Weights of a small masked image model.
Training: muon at rate 0.0026, 21600 steps, batches of 128.
Data: trained on capsule endoscopy frames (Kvasir-Capsule), 42238 training examples, 65.5 epochs.
Rows from block 5 of the encoder of a small masked image model, named by matrix and row number. Rows with one number belong to one neuron. Each number is 500 + 50 x the weight over its row's rms, rounded and kept within 0 to 999. All counts start at 0. Numbers have three digits each.
After each neuron's rows are labels from the 100 images, of 14976, where the neuron reaches its highest value: "responds to" is what is common among them; "patch colour" is the nearest of a few named colours to the mean colour under the peak. Only what is clearly more common there than usual is listed. The data: capsule endoscopy frames (Kvasir-Capsule). In brackets: how many of the 100.
# fc1: MLP up (encoder.blocks.5.mlp.fc1.weight, 576x192), inputs 64-127
# fc2: MLP down (encoder.blocks.5.mlp.fc2.weight, 192x576, transposed), outputs 64-127

fc1.389:532459554502567600368527498539487528358523569469510424459492510562560443495486566444542429475476502575456481435485409441508506492571466542543486547532523570551503425429429536516545599438521511
fc2.389:569529487436458547543517499530358474476513527508483506566469527594562451514463511548516465454411479485517600552536517531556493483482507491548448374412454469488568442487517477492514426450487474
responds to: finding: reduced mucosal view (25)
patch colour: black (58)

fc1.186:475498470471530549475513584530505463514459510490464402541481495515460420431405497444440542499464426462498463592537552464468522529541486408508411534549503490424532503484539516438503556500452572
fc2.186:493514391451479439495478574568384577500489501499527548488507498517508473512506414524553467418458445527488568524486470491471518495475504497546429384481563509568412531490589668495538483461534658
responds to: finding: foreign body (25)
patch colour: grey (35)

fc1.285:451563446484511518418546551465437486520512566518553391526462504464371505551457472542526471499514529530522468478515545409455417529421554481471469539595450437543538518561619556460488458563481484
fc2.285:504545479597466467528460458488452504499531526479452507489419565581477494600459450484554575522514537405390456521446425497498569522447528514478546540478458493503545480553403636500530538541484514
responds to: finding: ileocecal valve (31)
patch colour: black (32)

fc1.292:481511507474563550554497478527586455549454538552526479478450479403451452494386421491469495475486596456455455504525446468518415403530476417477511519561509578509573454500493445518487533372547479
fc2.292:529472469501460547417537412465499508600546594514442511470471379506490450496403501507450504511605487494498513491369497449458554490481463555546448453526568544461538605543493468539458465433480515
responds to: finding: blood fresh (27)
patch colour: black (66)

fc1.104:446495527522422558496516538461491445486468473522438593596449570628570597529451600595501466505537543474514486514467464473492439502473467450447499545570401521398457468467563520656552502480500489
fc2.104:525459546485528577541454489501413520500519469468484487648522481462487582427572465616487504499380492589464519519410519576545513453515508486448554479613510443445504500517591522557605517583549476
responds to: finding: reduced mucosal view (43)
patch colour: orange (35)

fc1.322:494475536506533405492513540599508555547468491458537473563497450490422520550534583512425476502447471536574533434519436528443587484537569489473512570440540523455504533506444519486554485538462525
fc2.322:510581371478534504543505539367415564520478541626472557568592484559497581496521486492512450425528530426520453499461559523455519553527543535536593511465494487406474476445403540455559593519434540
responds to: finding: ulcer (34)
patch colour: grey (35)

fc1.499:534525537564491487496534485583519460530492460519601560560514457515501463484438496489539567424551509527452469453547430444353433460428465457598439496527482384485495577514525450507442531449489533
fc2.499:469493570472482560497430557408499533459512607473411489418360493488403480458450530395470587484485518489485444456426429532519449471499472498460593454462408491552544424625465518505453519527413412
responds to: finding: pylorus (36)
patch colour: black (100)

fc1.500:474489536511501578464553536575459483356496554509575474465555460538529531539509623402544565582434557496473481503519548526414525491507514620526508452492490448449507512473420442488507397458469499
fc2.500:440638445560470452554520494521463562553506544486396591386577492495439633462503474440414524437467525515508556564503568469520509479551441422537542555478482494515496492512553512546508599570522465
responds to: finding: ileocecal valve (32)
patch colour: black (65)

fc1.466:459525517608483426568557534503480517560420496547509562517521472521475501547536508545621502479465464495469475501535540486579448547493474503464544536519572565583463450529542498448492480434401603
fc2.466:412554551597537439539475449434498486487501503501526451419493584520466429507595468477604446529443469462452514487562449454535555538524439412488416533505541489486444551547446476477497488387442553
responds to: finding: blood fresh (30)
patch colour: orange (92)

fc1.118:535535515563506577543518545515563595518422481547522468562453507629486555493456546403453519528427445578512539587488437525512439531482503571528539482477503463513351548483505559541544469486591489
fc2.118:454490517393546505449440492471443555563517533490491441474522428472535429513543433475508426479458569438520366470532527506497406551555528429506464472530527514465584546550518563474488502469468541
responds to: finding: blood fresh (26)
patch colour: black (97)

fc1.229:400490493516441566555416517475458452467487536459537462524519476599458482449542533556502503458487596633434559457446474583464499514489431505507419575455468437500493511524595485518481489508541512
fc2.229:571509474477564511519484578507534445440483497539496582438398488467600557530494495528497468480474496420499469519558617556428466483485507497433544542617406537543421447516573485490483546510570494
responds to: finding: ileocecal valve (66)
patch colour: orange (42)

fc1.314:555511520533464413467500651500510389507415515551540528525476483475492559516476521586551586551555479437476491525553492471473513570494542584486488466559514500492470504446547496441465456549516400
fc2.314:524536470426480583456441457557501617524553527544422533475566478574521581504487473513556482564431491534506555462471492459460577470574476471467496552489520457501559475582530503428527469502516518
responds to: finding: pylorus (47)
patch colour: black (95)

fc1.463:568527530486490515510532554576426532490548518329538461570578503547523546608497513533522589476417521549488572438483525467538461580429565541426517457409510437443539441509575441529517487499471515
fc2.463:448475574479377541523446545496499505502500554367556455493526508577463452563457463477493516505523479453562501500535574463517497565486565474538509486385458562525538501472523493437441478463492507
responds to: finding: ulcer (51)
patch colour: orange (51)

fc1.439:509479496419430469564452588461559596544511597405566491542551401413582480552460493494545486434428516572491584517489434480477440447597581483487451474447528438493512477546478463513410444473565561
fc2.439:512535469446485442556449454418447516521472487570552455534520498537446539525502439540535509505496532509486461469526626534444385492567480625441499512492558545495541462500464491521452517509532437
responds to: finding: ulcer (33)
patch colour: orange (70)

fc1.213:467520583568442422529526458558529499476536594541543539495473573470440514468577597468578504451465489460457549630413452451539487521510406528498471467509423478470482535515578455550533579495521458
fc2.213:455431480500467565548464494437507477588516470406593552558396528425521463575482523535507484397494503568445509507454494507577474564545521538566463416516455546391492443548432500482485444529548441
responds to: finding: pylorus (41)
patch colour: grey (52)