From a checkpoint of a small masked image model: decoder layers 4, batches of 128.
Rows from block 0 of the decoder of a small masked image model, named by matrix and row number. Rows with one number belong to one neuron. Each number is 128 + 24 x the weight over its row's rms, rounded and kept within 0 to 255. All counts start at 0.
Before each neuron's rows are labels from the 100 images, of 14976, where the neuron reaches its highest value: "responds to" is what is common among them. Only what is clearly more common there than usual is listed. The data: capsule endoscopy frames (Kvasir-Capsule). In brackets: how many of the 100, against the usual share in percent.
# fc1: MLP up (decoder.0.mlp.fc1.weight, 768x256), inputs 128-255
# fc2: MLP down (decoder.0.mlp.fc2.weight, 256x768, transposed), outputs 128-255

responds to: finding: foreign body (40 vs 1.6)
fc1.300 [129 142 178 108 144 128 138 107 130 139 120 113 153 142 129 105 106 100 125 155  99 134 142 109 126 135  94  77 120 105 115 141 116 118 166 115 148 145 123 111  49 100 103 136 113 134  97 142 120 116 137  99 167 122 112  95 169 144 125 190 119 114 140 137 160 146 173  96 138 124 182 126  98 103 106  55 107 109  69 156 111 122 119 138 155 143 178 132 164 134 118 143 117 126 141 130 175 141 128 135 121 103 128 144 154 160  87 148 133  85 146 147 158 154  98 103 132 167 111 111 161 149 118  67  81 154 129 143]
fc2.300 [128 175 127 134 152 127 125 129 100 116 141 103 116 144 102 125 127  99 147 139 164 104  97 123 127 145 108 114 149 119 106 124 167 120 151 124 113 103 154 178 149 122 108 103 100 130 120 115 127 162 110  93 117 100 115 146 187 182 137 155 122 101 154 162 144  99 183 140 111 100 123  85 101 142 129 145 126 130 113  88  91 148 118 150 176 139 113 140 141 144 170 138 126 118 145 125 156 125 121 117 131 135 156 142 150 115 115 112 135  79  99 146 146 119 147 138 142 166 116 152 127 129 130 137  72 145 148 148]

responds to: finding: ileocecal valve (26 vs 8.8)
fc1.623 [172 157 174 146  97 138 126 146 107 107 144 182 163 145 136  99 128 196 129 115 109  95 129 123 119 158 160 119 114 135  80 114 158 144 169 102 136 133 120 126 133 111 121  96 129 168  90 113 123 101 121  88 191  80 133 129 136 160 124 110 106 138 136 105 113  89 112 137 133 115 105 120  80 137  78 141 108 107 147 132 124 138 106 116 122 132 139 124 109 168 123 110 105 135 114 105 113 109  60 153 151 120  84 156 130 107 108 138 112 141 149 139 130 107 116 140 120 135 133 117 141 132 125 156 146 133 127 135]
fc2.623 [102 121 112 111 144 123 143 120  94  86 101  93 133 126 138 135 140 112 118 163 171 144 137 109 160 121 114 138 141  52 115 142  69 103  74 117 150 179  89 108 123 172 152 151 128 125 169 141  96 179 143 128  88 153 172 115 159 136 127 138 114 142 137 152  88 120 157 143 110 117 162 136 159 150 158 131 103 168 154 119 114 113 187 142 129 140 131 153 152 124 114 127 125 125 134 161 124 148 132  93  94 115 138 102 153  82 178 110 160 152 124 144 161 112 147 127 133 128 133 174 156 133 134 113 112 115 106  81]

responds to: finding: angiectasia (45 vs 1.8)
fc1.719 [100  99 150 107 109 150 110  94  98 123 154 141 112 144 133 111 142 140 103 128 114  91 153 137 119 111 164 115 119 175 134 136 144 149 144 157 133 116 154 146  96 117 108 103 111 117  99  82 126 126 127 139 112 143 119  68 123 100 115 145 175 127 127 131  79 148 175 156 163 110 128 121  84  99 106 113 124 111 106 139 118  93 105 114 108 113 120 132 123 166 139 145 156  78 104 151 105  91 107 104 125 152 127 140 155  93 139 144 129 121 124 153 135 131 134  83 125 129 120 121 123 128 134 141  81 135 128 124]
fc2.719 [120 155 140 132 109 138 102 164 170 121 134 124 119 101 102 143 147 167 104 123  84 121 141 110 161 146  91 143 138 154 131 102 119  98 144 125 104  77 149  94 150 122 163 101  89 123 152 122 127 141 124 105 115  88 104 121 118 166 161 150 130 166 148 123 112 137 114 113 138 180 140 141 131 132 125 109 164  88 127 104 184 104 136  79  84 132 106 167 150 120 134 132 159 175 116 125 132 140 160 124 173  89 113 141 126 101 117 141 154  96 129 142 145 144 121 143 145 117 153 131 111 120 177 100 140 162 180 156]

responds to: finding: pylorus (34 vs 3.4); finding: foreign body (27 vs 1.6)
fc1.95 [117 114 150  95 163 104 122 112  90 131 121 164 115 186 119 152 110 132 152 107 132 123  96 150 103 124 134 160 158  87 154 114 146 123 155 171 126 163 114 188  93 105 135 131 124 158 116 128 182  98 138 100 155 128 144 157  95 134 139 216 128 134 153  92 138 120 140 182 134 134 121 150 101 111 140 158  88  97  95 136  89 147 115  74 171 133 141  88 124 115 107 141 146 131 125 152 118  96 159 167 116 142 112 117 133 128 102  70 109 129 158 164 125 128 139 105 138 148 140 131  94 122 101 114 115 109  92 124]
fc2.95 [142 164 108 140 125 115 138 112 132 148 114 145 129 127 138 125 128 131 131 133 118 103 155 150 109 117 109 111 126 114 146 139 127 116 131 121 147 150 128 122 118 114 143 118 130 129 149 107 120 156 136 138 113 137 100 108 154 158  53 176 151 179 125 140 128 106 131 124 130  85 134 119 160 132 140 143  97 101 117 151 116 120  90 161 118 173 125  98 150 104 122 138 124 129 163 164 135 121 149 151 123 152  94 131 139 101 114 150 164 104 109 129 138 144 164  65 118 140 108 140 127  68  89 114 146 130 139 142]

responds to: finding: reduced mucosal view (28 vs 6.2)
fc1.712 [104 118  81 147 110  85 100 122 111 137 130 107  68 125 101 146 110 197 181 123 113 133 131 100 123 144 101 151 124 131 134 124 126 142 121 123 156 144 129 142  54 132 147 103  76  73 151 193 146 165  93 119 134 146 145 154 155 119  95 110 115 167 142 118 152 181 114 136 133  82  82 159 128 128  98 139 118 122 165 134 170 104 127 155 126 137 139 148 113 125 115 145 105 143 148 101 147 103 124 135  92 133 136 166  99 111 104 120 129 133 159 114 156 133 159  97 111 138 105 123 138 117 151 126 141 120 139 118]
fc2.712 [132 144 129 111 131  95 137 181 155 135 142 174 112 171 174  89 174 115 129 121 132 105 148 140 114  95 168 103 109 140 166 152 130 162 175 137  82 128 123 141 141 145 174  88 106 142 126 106 107 102 122 151 120 118  74 131  66  90 135 164 105 102  87 137 126  95  74 123 102 120 128  87 142  90 128 131 128 123  93 142 145 144 130 138 121 168 113 162  76 144  73 131  99 137 128  93 127 136 120 132 150 111 158 141 149 131 147 177 147 144 148 127 130 166 137  94 134 163 113 117 169 140 119 141  95 113 101 132]

responds to: finding: blood fresh (30 vs 0.9); finding: ileocecal valve (29 vs 8.8)
fc1.315 [136 164 132 134  80  93 144 167 180 132 139 145 123 135 153 131 161 139 174  99 118 109 151 132 102 137 134 118  88 166 103  96 154 103 115 143  97 139 134 169  94 150 116 150  75 102 147 114 121 119 112 107 108 118  77 118 136 134  98 130 106 163 129 159 158 135 158 108 175 127 191 159  97 156 157 124 151 155 119 157 152 122 113 170 132  76  91 124 143 135 176 128 134 123 144 149 148 131 154 124 110 126 146 123  94 102 115 121 149 148 136 114 167 153  93 142 116 131 144 124 150  71 161 118 143 157 183 107]
fc2.315 [141 115 114 144 122 109 145  77 165 122 131 135 145 127 189 123 107 139 139 126 123 114  75 111 113 133 130 156 141 125 137 109 107  97 125 114 104  91  75  86 150 157 118 115 105  97  97 150 150 173 110 128 129 137 148 149 147 124 120 127 149 121 124 155 113 111 124 136  84 102 131  81 159 176  83 117  66 120 117 186 164 151 118 111 142 148  86 160 109  98 113 123 120 168 135 142 141 100 122  98 127 153 100 102 128 162 143 133 139 133 116 131 102 129 145 145 142 139 112 127 158 141 140  84 106 136 116 126]

responds to: finding: reduced mucosal view (31 vs 6.2)
fc1.496 [158 188 186 152 162 171 106 156 131 102 101 105 130 133 113 105 171 122 104 103 167 152 146 149 122 140 126 116 121 146 122  87 137 107 130 127 127 121  93 128 129 155 139 104 111 107 146 138 161 145 127  97 135 129 124 150 122 147 148 130 125 117 133  97 121  92 123 114 135 130 133 176 115 100 169 203  91 131 146 125 146 153 125 127 114 125 156  85 152  75 121 130 127 139  77 101 142 125 136 170 141 126 111 107 118 128 156 122 149 109 156 150 140 125  58 133 118 128 148 159 127 129 157 115 124 135 140 149]
fc2.496 [151 183 145 107 133 149 132 127 136 137 142 129 106 118 103 124 126 110  88 141  87 178 139  94 173 135 126 117 103 140 164 157 143 146 131 104 127 120 156 134 137 103  93 158  92  96 128 152 139 146 134 196 134 115 115 117 112 112 133 141 132  81 134 147 127 114 160 120 123 112 108  81 174 128 139 149 132 101 136 116 105 114 153 133 127 116 141 112 134 148 170 142 148  95 140 124 132 111 126 140 126  84 139 202 134  85 116 144 118  99 111 146 142 126 129 126 158 105 107  91 115 132 127 113 141 148 116 161]

responds to: finding: reduced mucosal view (32 vs 6.2)
fc1.161 [103 152 124 133 119 125 122 135 107  93 103 139 157 138 112 116 155 161 133 115 143 129 111 134 181 106 112 150 112 138 168 120 152 126 108 140 157  93 128 141 103 127 110 104 131  95 156 127 138 120 127  98 151 100 150 121 186 102  97 131 129 137 124 132 103 140 131 157 117  92 146 138 141 105 142 107 127  92 136 155 125 151 126 108 127 134  97 103  96 139 147 155 149 171  91 154 142 145 114 117 146  78 117 130 192  90 121  94 149 117 103 130 130 134  93 144 139 133 154  95 144 113 107 118 137 129 143 134]
fc2.161 [130 134 107 155 129 105 134 173 145 130  95 115 136 142 111 136 108 110 130 138 128 152 137 136 131 158 146 119 142 160 138  53 125 121 117 145  96 126 119 153 121 162 114 109 112  72 142 129 150  85  83 113 140 156 150 140 111 157 140 130 124 120 122 169 125 166 115 117 118  92 148 147 165  92 139 133  84 128 177 116  96 168 114 152 109 159 121 125 131 169 176 143 119 101 152  88 140 132 126 163 129 145 131 118 102 138 146 159 135 155 160  89 109 197 140 150 132 135 124 154 165 117 110 165 156 123 124 139]

responds to: finding: reduced mucosal view (29 vs 6.2); finding: ileocecal valve (25 vs 8.8)
fc1.182 [150 131 174 128 194 147 154 119 105 129 105  96 134 135 127 114 100 139 145 147 144 124 142 123 124 125 130  98 107  88 139 122 127 100 107 108 122 121  86 118 125 123 136 147 128 124 162 126 117  91 169  88 103 118 121 141 125  94 131 106 106 140  75 175 141 117 171 145 133 158 153 106 106 135  99 107 120 148 143 111 142  83  97 107 129  77 168 129 104 131 132 106  99 119 102 118 125 149 139 109 119 128  50 112  59 128 115 124 118 139 142 123 121  96 118 120 119 133 161 122 153 146 123  81 115 123 122 151]
fc2.182 [ 97 168 122 133 143 117 127 147 127 101 115 111  95 144  89 143 197 123 144 141 151 137 116 108 127 136 136 122 134  91 114 111 115 134 120 130  96 145 110 125 104 102  93 104 125 115 126 131 166 108 127 120 107 131 155 123 200 121 116 100 104 133 108 150 179 111 138 143 112 154 106 103 168  92 148 149 124 118 150  78 100 103 152 121 135 125 160 150 125 126 112 118 134 119 153 151 114  98 125 142  91 102  88 174 153 137 121 135 161 147 100 135 142 158 120 148 106 146 151 115 158 150 128 166 143 128 111 125]

responds to: finding: ulcer (30 vs 1.6)
fc1.377 [153 136 119  99 122 207 123 111 135 165 151 134  74  89 101 123 168 123  86 184 113 130 115 135 144 151  83  94 120 142 125  92  81 125 118 178 111  80 131 130 171 108  97  94 164 177 156  73  85 115 133 115 155 151 116 149 148 108 119 138 143 134 113 146 112 137 115 102 122 133 159 121 124  94 137 112 146 137 118 166 134 119 100 163 128 137 133 114 110 100 109 150 106 178  90  92 134 140  90 137 147 134 137 127 118 149 120 137 137 116 110 123 129  94 113 135 135 109 107 123 108  96 121 129 132 149 129  97]
fc2.377 [148 140 121 147 129  98  92 126 103 112 161 136 168 130 132 137  71 145 133 127 146 154 127 127 170 105 150 120  57 150 121 181 128 131 122 148 154 196 122 146 116 135 176 125 136 105 150 160 128 170 106 123 177 139  88 135 109  93 120 141 135 136 149  74 125 134 120 130  96  99 149 122 177 123 133 123 159 142  87 133 105 154  97 138 132 154 152 137 169 122  71 126 135 130 143 163 145 111 171 124 116 155 123  77 121 124 102 140 108 102 147 144 160 151 125 127 163 147 150 129 124 169 111 116 154 155 140 130]

responds to: finding: blood fresh (34 vs 0.9)
fc1.694 [154 130 149 108 110 114 134 148 145 130 108 119 174 128  71 153 125 134 147 138 100 127 102 101 126 124 107 128 124 146 107 108 139  85 107 116 153 151 140 151 117 109  99 106  94  98  83 134 143 117 122 137 125 132 114 175 137 150 177 125 174 101 106 122 131 132 103 121  95  87 169 112 101 108 136 134 133 156 134 132  97  84 126 118 115  92  98 130 121 120 130 160 118 135 117 144 147 150 148 131 170 119 140 120 191  99  77 167 145 122 119 118 121 147 167 178 117 120 186 136 137 157 147 118 116 169 141 134]
fc2.694 [117 172  76 123 114 101 100 144 145 136 101 113 132 119 134  89 134  77 131 130 138 123  92 158 166 120 190  98 108 118 136  93 136 115  83 123 137 141 108  99 128 122 116  91 117 129 124 137 113 118 165 130 102 171 157 159 121 119 163 150 153 153 122 116 109 149 131 138 118 127 115 131 106 137 113 111 126 146 118 145 116 137 106 122 160 118 106 103 122 127 111 119 123 107 107 112  97 170 133 162 179 104 161 157 111 145 127  97 118  82 138 122 110 141 141 133 117 102 113 125 156 102 122 150  96 121 132 122]

responds to: finding: ulcer (38 vs 1.6); finding: ileocecal valve (31 vs 8.8)
fc1.717 [ 88 129 153 132 136 155 111 137 119 105  84 158 128 161 144 169 118 106 136 130 135 102 123 154 105  86 130 127 112 132 152 130 147 110 119  95 136 106 137 121 134 123 169 108 144 102 149 159 135 158 101  85 145 140 133 149  98 120  90  98 113  82 140  24 130 132 139 132 117 122 115 139 111 145 122 128  84 101 123 136 152 156 142 112 117 102 150 126 138 135  89 110  85  98 142 109 121 145 156 126 149 142 136 106  86 153 136 121  98 114 120 109 123 110 151 115 142 109 167 112 110 155 113 102 111 114 154 155]
fc2.717 [178 132 147 113 137 113 113  99 167 105 129 117 184 137 131 110 159 107 129 114 186 146 103 124 117 158 126 127  97  99  95 132 137 110 110 106 129 134 120 139 150  90  87 101  79 148 115  96 107 137 152 122  90 149 144 105 127  91 143 138 150 130 150 114 105 119 120 127 113 149 148 135 154 139 144 134 114 125  99 148 138 159  85 134 165 115 145 141 131 111 131  73 143 116 131 128 138 149 138 116 128 127 124 114 164 163 140  67  85  98 129 104 154 131 133 105 165 148 106 115 107 152 144  93 105 130 107 108]

responds to: finding: ileocecal valve (50 vs 8.8)
fc1.146 [148 157 132 104 160 168 165 132 139 112 102 108 148 106 120 124 177 139 178 157 150 143  92 131 120 168 141 125 134 136 117 130 134 152 156 131 155 139  67 142 141 151 130 129 143 116 125 142 109 142 126 126 104 150 112 135 186 150 148 138 124 155 126 168 119 103  83  97  82 138 139 144 119 156 102 127 161 107 174 136 103 145 109 126 139 131 103 107 140 128 130 154  99 106 101 151 125 144 148 126 144 114  94 129 120  82 126 119 124  78 163  80 126 119 133 106 135 138 109 128 132 134 161 141 145  79 127 163]
fc2.146 [128 133 116 120 106 119 101 127 100 108 108 188 151 149 138 140  97 139  87 156 152 149 140 159 127 147 118  69  94 117 128 156 125 139 151 136  84 111 130 144 138  95  88 114 142 132 158 111 157 176 139 147 131 150 112 137  92  87 105 132 118  94 156 152 107 145 146 166 138 140 165 101 197 153 116 123 142 149 127 115 179 135 149 155 128  90 154 125 129 111 125 113 166  85 113 107 142 140 131 137 106 121 105 143 141 167  99 135 174  86 137 149 145 147 157 153 106 139 168 143  99  87 141 149 156 134 147 163]

responds to: finding: ileocecal valve (34 vs 8.8)
fc1.250 [160 143 130 129 141 140 111 134 162 140 147 182  79 149 142 124 142 124 170 102  92 139 122 166 186 127 131 103 105 115 150  90 106 135 125 151  97 128 130 150 147  88 144 161 110 127 109  92  79 120 144 131 168  93 151 136 107 143  85 161 124 121 117 112 140 126 178 125 135 151 106 190 120 127 116 109 111 134 123 101 138 162  95 138  70 135 104 130  96 133 137  93 127 158 161 113 138 161 126 152  92  99 101 132 110 139  96 110 164 120 122 145 105 137 115 132  91 138 143 123  97  92 145 141 127 147 109 104]
fc2.250 [116 167 157 134 105 114 120 107 119 140 132  81 144 146 132 104 119 171 117 173 177 105 166 100 118 109 169 115 166 141 108 157 193 120 150 105 140 143 124 126 131 100  86 135 138 113 107 101 136 100 136 150 116 131 123 103 134 123 116 105 157  99 129 124 154  91 106 111 113 150 105 196 139 150  80 164 150 108 104 116 106 148  96 106 144 124 154 140 164  78 156 126 130 156  82 125 106 163 122 162 136 142  72 128 155 117 141 112 101 114 112 157 142 111 125 153 143 127 106 137 128 146 132  93  83 153  86 133]

responds to: finding: ileocecal valve (44 vs 8.8)
fc1.33 [177 131 134 104 134 125 152 154 175 133 135 131 101 111 132 138 106 141 105  98 135 128  73 150 143 105 137 132 121 150 149 110 137 104 128  91 123 178  87 157 144 152 133 159 163 133 149 151 128 110 165 100 131  94 132  68 102 107 147 125 123  95 142 150  62  88 100 139 107 137 144 134  83 145 112 109 126 114  98 104 115 120 150 159 105 104 132 117 145 118 143 133 175 106 133 136 106 161 117 122 135 137 136  88 105 158  98 134 118  88 108 167 124 123  99 119 109 113 168 130 128 124 149 145 163 153  84 141]
fc2.33 [153 127  93 146 138 146 106  97  96 140 146 166  97 156  92 141  97 137 151 104 108 142  97 136 112 136 117 140 123 107 158 138 145 133 137 153  58 128 116 149 113 137 127 156 134 120 131 125 144 101 109 115 155 155 117  79 111 130 177 152 161 101 104 108 138 112 121 121 127 144 114 111 137  69  97 124 107 151  78 139 131  82 156 125 135  97 142 127 113  55 164 135 129 123 121  96 132 127 144 122 156  90 138 189 101 148 139 146 119  91  78 121 130 135 153 134 120 106 116 156 115  97 122 130 109 179 126 127]

responds to: finding: pylorus (44 vs 3.4)
fc1.483 [132 115 129 116 171 122 111 123 132 127 172 153 155 104 131 129 100 107 145 125 127 106  59 173 116 126 115 122 133 119 132 153 120 157 128 122 150 127 132 134 130 129 143 122 105 139 136  97  90 127 141 136  97 175 125 161 152 128 127 168 107 144 148  97 137 116 144 155 142 127 120 152 120 133 121 149 142  97 124 111 108  94 149 119 172 123 145 127 123 116  89 116 152 120 109 102  95 130 154 120  98 140 109 136 127 120 154 133  87 132  95 147 120 139  96  91 110 103 155 113 104 156 160 127 115 146 122 104]
fc2.483 [172 144 125 186 115  95 146 111  67 154 177 134 136  74 132 166 210 136 144 147 122 126 115 120 132 156 142 132  80 143 108 129 114 147 109 164 116 103 156 121 182 124 128 106 118 128 121 178 144 137 139  98 128 149 166 135 135 156 146 142  76 174 105 104 124  75 116 132 126 151 138 135 147 113 108 118 128 113 132 149 134 100 108 137 127 147 155 145 118 116 148 150 106  91 127 117 119 134 135 114 151 140 118 132 109 154 113 123 163 157  91 135 146  83 112  93 130 167 134 131 114 104 119 111 150 134 141 127]

responds to: finding: angiectasia (28 vs 1.8)
fc1.647 [122 114  94 117 143 105 119 104 100 128 126 131 169 161 119 120 174 155 169 154  87 127 124 139 126 167  99 104 113 127 135  95 114 106 159 159 171 163 160 164 146 146 112 129  95 146 154 109 103 127 140 139 156 145 135 137 163 129 130 107 130 102  91 120 135 105 124 148 131  90 142 106  81 126 100 147  98 136 161 106 130 153 103 150 116 144 111 129 109 118 131  99 103 120 104 120 144 178 101 168 165 128 163 140 131  94 148 126 118 124 127 150 158 132 101 102 141 122 130 114 133 106 136 102  77 135  98  92]
fc2.647 [148  94 134 130 143  91 102 143 134 115 133 145 164 132 125 133  60 155 114 112 163 132  67 178 139  97 121 151 169 105  91 143 142 127 140 117 142 120 133 112 145 129 123  80 137 144 113 123 127 137 119  80 105  77 158 157 114 111 164 111 143 161 123 138 150 173 154 118  89 116  74  85 150  91 124 154 138 133 100  87 108 115 189 140 152 140 157 148 108  99 114  94 185 144 113 101 141 142 136 126 122 139 134  89 108 125 114 151 114 116 151  81 124 148 147 139 149 105 132 167 141 130 145 165 166 125 146 113]

responds to: finding: ileocecal valve (35 vs 8.8)
fc1.335 [140 162  77 111 131 107 153 122  90  85 126 159 173  79 111 121 155 114 138 162  97 150 137 110 123 160 117 151  99 145 143 138 126 114 163 146 165 127 170 138 132 103 120 149 116 129 114 128 131 164 117  70 109 119 137  98  65 131 137 106  98  96 124 118  96 115  98 174 116  72 152 130 102 123 114 115 121 135 100 146 110 160  97 144 126 122  81 121 141 168 137 103 154  71 109 107 115 154 135 122 132 141 121  88 122 161 118  99 127 161 121  76 172 146 138 121 155 134 117  80 104  92 142 120 142 152 140 145]
fc2.335 [ 97 166 128 151 155 112 133 123  93 153 147 102  91 142 108 113 115 100 123  97 136 137  95 132 141 154 185 131 165 136 126 111 133 118  94  91 149 152 114 117 135 116 140  95 123 128 128 137 155 137 132 147 130 126 162 130  94 159 184 101 152 126 114 148 153 114 162 113 159 148  95  76 202  92 155 132 130 140 145 134 100 102 108 113 112 122 157  89 113 143 138 123 122 167 138 137 160  93 139 134 156 177  94 130 125 121 130 142 128 119 136 106  81 147 139 169 137 123 109 158 112 134 107 161 133  99 114 149]

responds to: finding: blood fresh (49 vs 0.9)
fc1.676 [107 151 127 181 102 113  96 117 144 129 136 167 119 131 181 119 125 143 157 118 132 124 124 118 121 152 133 123 108 167 143 132 147 107 147 113 120 130 149 137 112  81 101 134 101 118  91 121 123  85 148 135  94 155 108 138 126 144  79 126 116 124  96 127 133 120 145 133 129  92 115 133 143 140 114  95 138 116  69 127 153 126 136 148 142 140 123 128 165 106 103 166 100 117 117 110 172 125 109 187 141 118 116 100  80  86 102 118 178 121 118 127 132 133 140 142 118  82 104  80 125 130  65 113 125 138  88 129]
fc2.676 [124 133 132 185 139  94 135 110 158  89 182 121  95 133 129  69 130 111 127 122 120 115 121 121 137 135 124 168 130 135 172 142 141 121 133  49 122 194 105 133 146 152  94 165 107  85 105 115 124 179 114 118 110 141 107  95  95 170 110 133 133 136  87  91 110 146 150 113  88 140 105 111  91 126 104 116 131 103 130 165 146 132 159 106 139 122 105 132 132 189 128 123 135 136 111 160 131 122 120 160 120 108 123 140 134 148  83 107 164 115 116 141 146 116 152  89 107 108 137 120 106 133 131 114 125 140 134 115]

responds to: finding: reduced mucosal view (27 vs 6.2)
fc1.553 [155 111 109 121 105 129 135 134 102 100 118 104 162  40  87 138 175 139 130 145 140 136 149 132 100 117 169 140 117 190 165 105 160 123 143 113 132 171 116 129 131 124 123 132 100 123 122 127 137 120 120 161 135 133  87 120 131 110  97 147 100 148 117 128 135 125 161 137  77 119 157 149  95 122 117 135 139 109 156 101 120 108 103 141 138 119 156 152 116 146 115 147  85 122 137 138 129 112 129 116  80 107  87 176 130 122 101 122 106 138 122 129 102 137 149 123 103 120 104 160 143 130  96  99 122 106 135 180]
fc2.553 [137  99 133 114  88 130 103 113 167 199 151 133 147 152 130 126 118  92 164 138 105 152 100 145 101 107 171 110 143 107  91 152 120 144  97 112 155 150 149 142 145 110 145 154 132 132 132 170 107 112 109 117 169 125  81 100 120 102 103 153 151 150 121 126 139 113 107 123 128 151 154 140 141 129 113 137 176 136 102 140 116 119  90 126 147 107 154  80  63 133 132 174 108 170 117 149 127 122 132 125 171 132 118 156 190  89 119 187  97 155 126  89 106 151 113 144 149  99 150 102 115 148 102 126 168 141 131 107]

responds to: finding: foreign body (41 vs 1.6); finding: blood fresh (38 vs 0.9)
fc1.262 [154 121 125 146 135 159 138  94 168 131 148 155 142 123 139 169 129 127 135 121 160 124 134 123 114  96 137 107 190 120 138 123 158  91 134 133 118 112 134 106 131 129 112  86 133 106  95 125 145 150 162 117  93  82 129 138 152 128 144 143 135 115 157 130 135 119 169 138 171 144 154 103 132 141 110 103 100 120 118 131  77 135  96 105 162  92  89 160 148 163 163 137 156 150  87  99  83 151 137 148 157 141 116 145 143 119 138 121 125 126 111 128 106 121 171 110 146 119 101 147 123 148 176 106  91  78  97 150]
fc2.262 [143 189 146 115 134 117 151 116 139 103 100 152 146 134 120  82  89 128  99 151 124 128 146 127 125 125 102  94 123 149 146 130 115 111 167 106 128 103  98 122 127 128 144 114 148 132 132  86 136 181 136 115 157 126 140 114 110 115 146 136 106 143  98 127 129  93 139 125 102 118  99 153 150 180 148 122 100  84 128 145 128 179 143 130 138 147 132 104 129 108 137 135 126 155 133 118 148  84 161 114  72 115 166 143 107 145 123 108 120 126 172 115 135 103 101 152 125 142 122 109 101 112 119 135  50 173 150 137]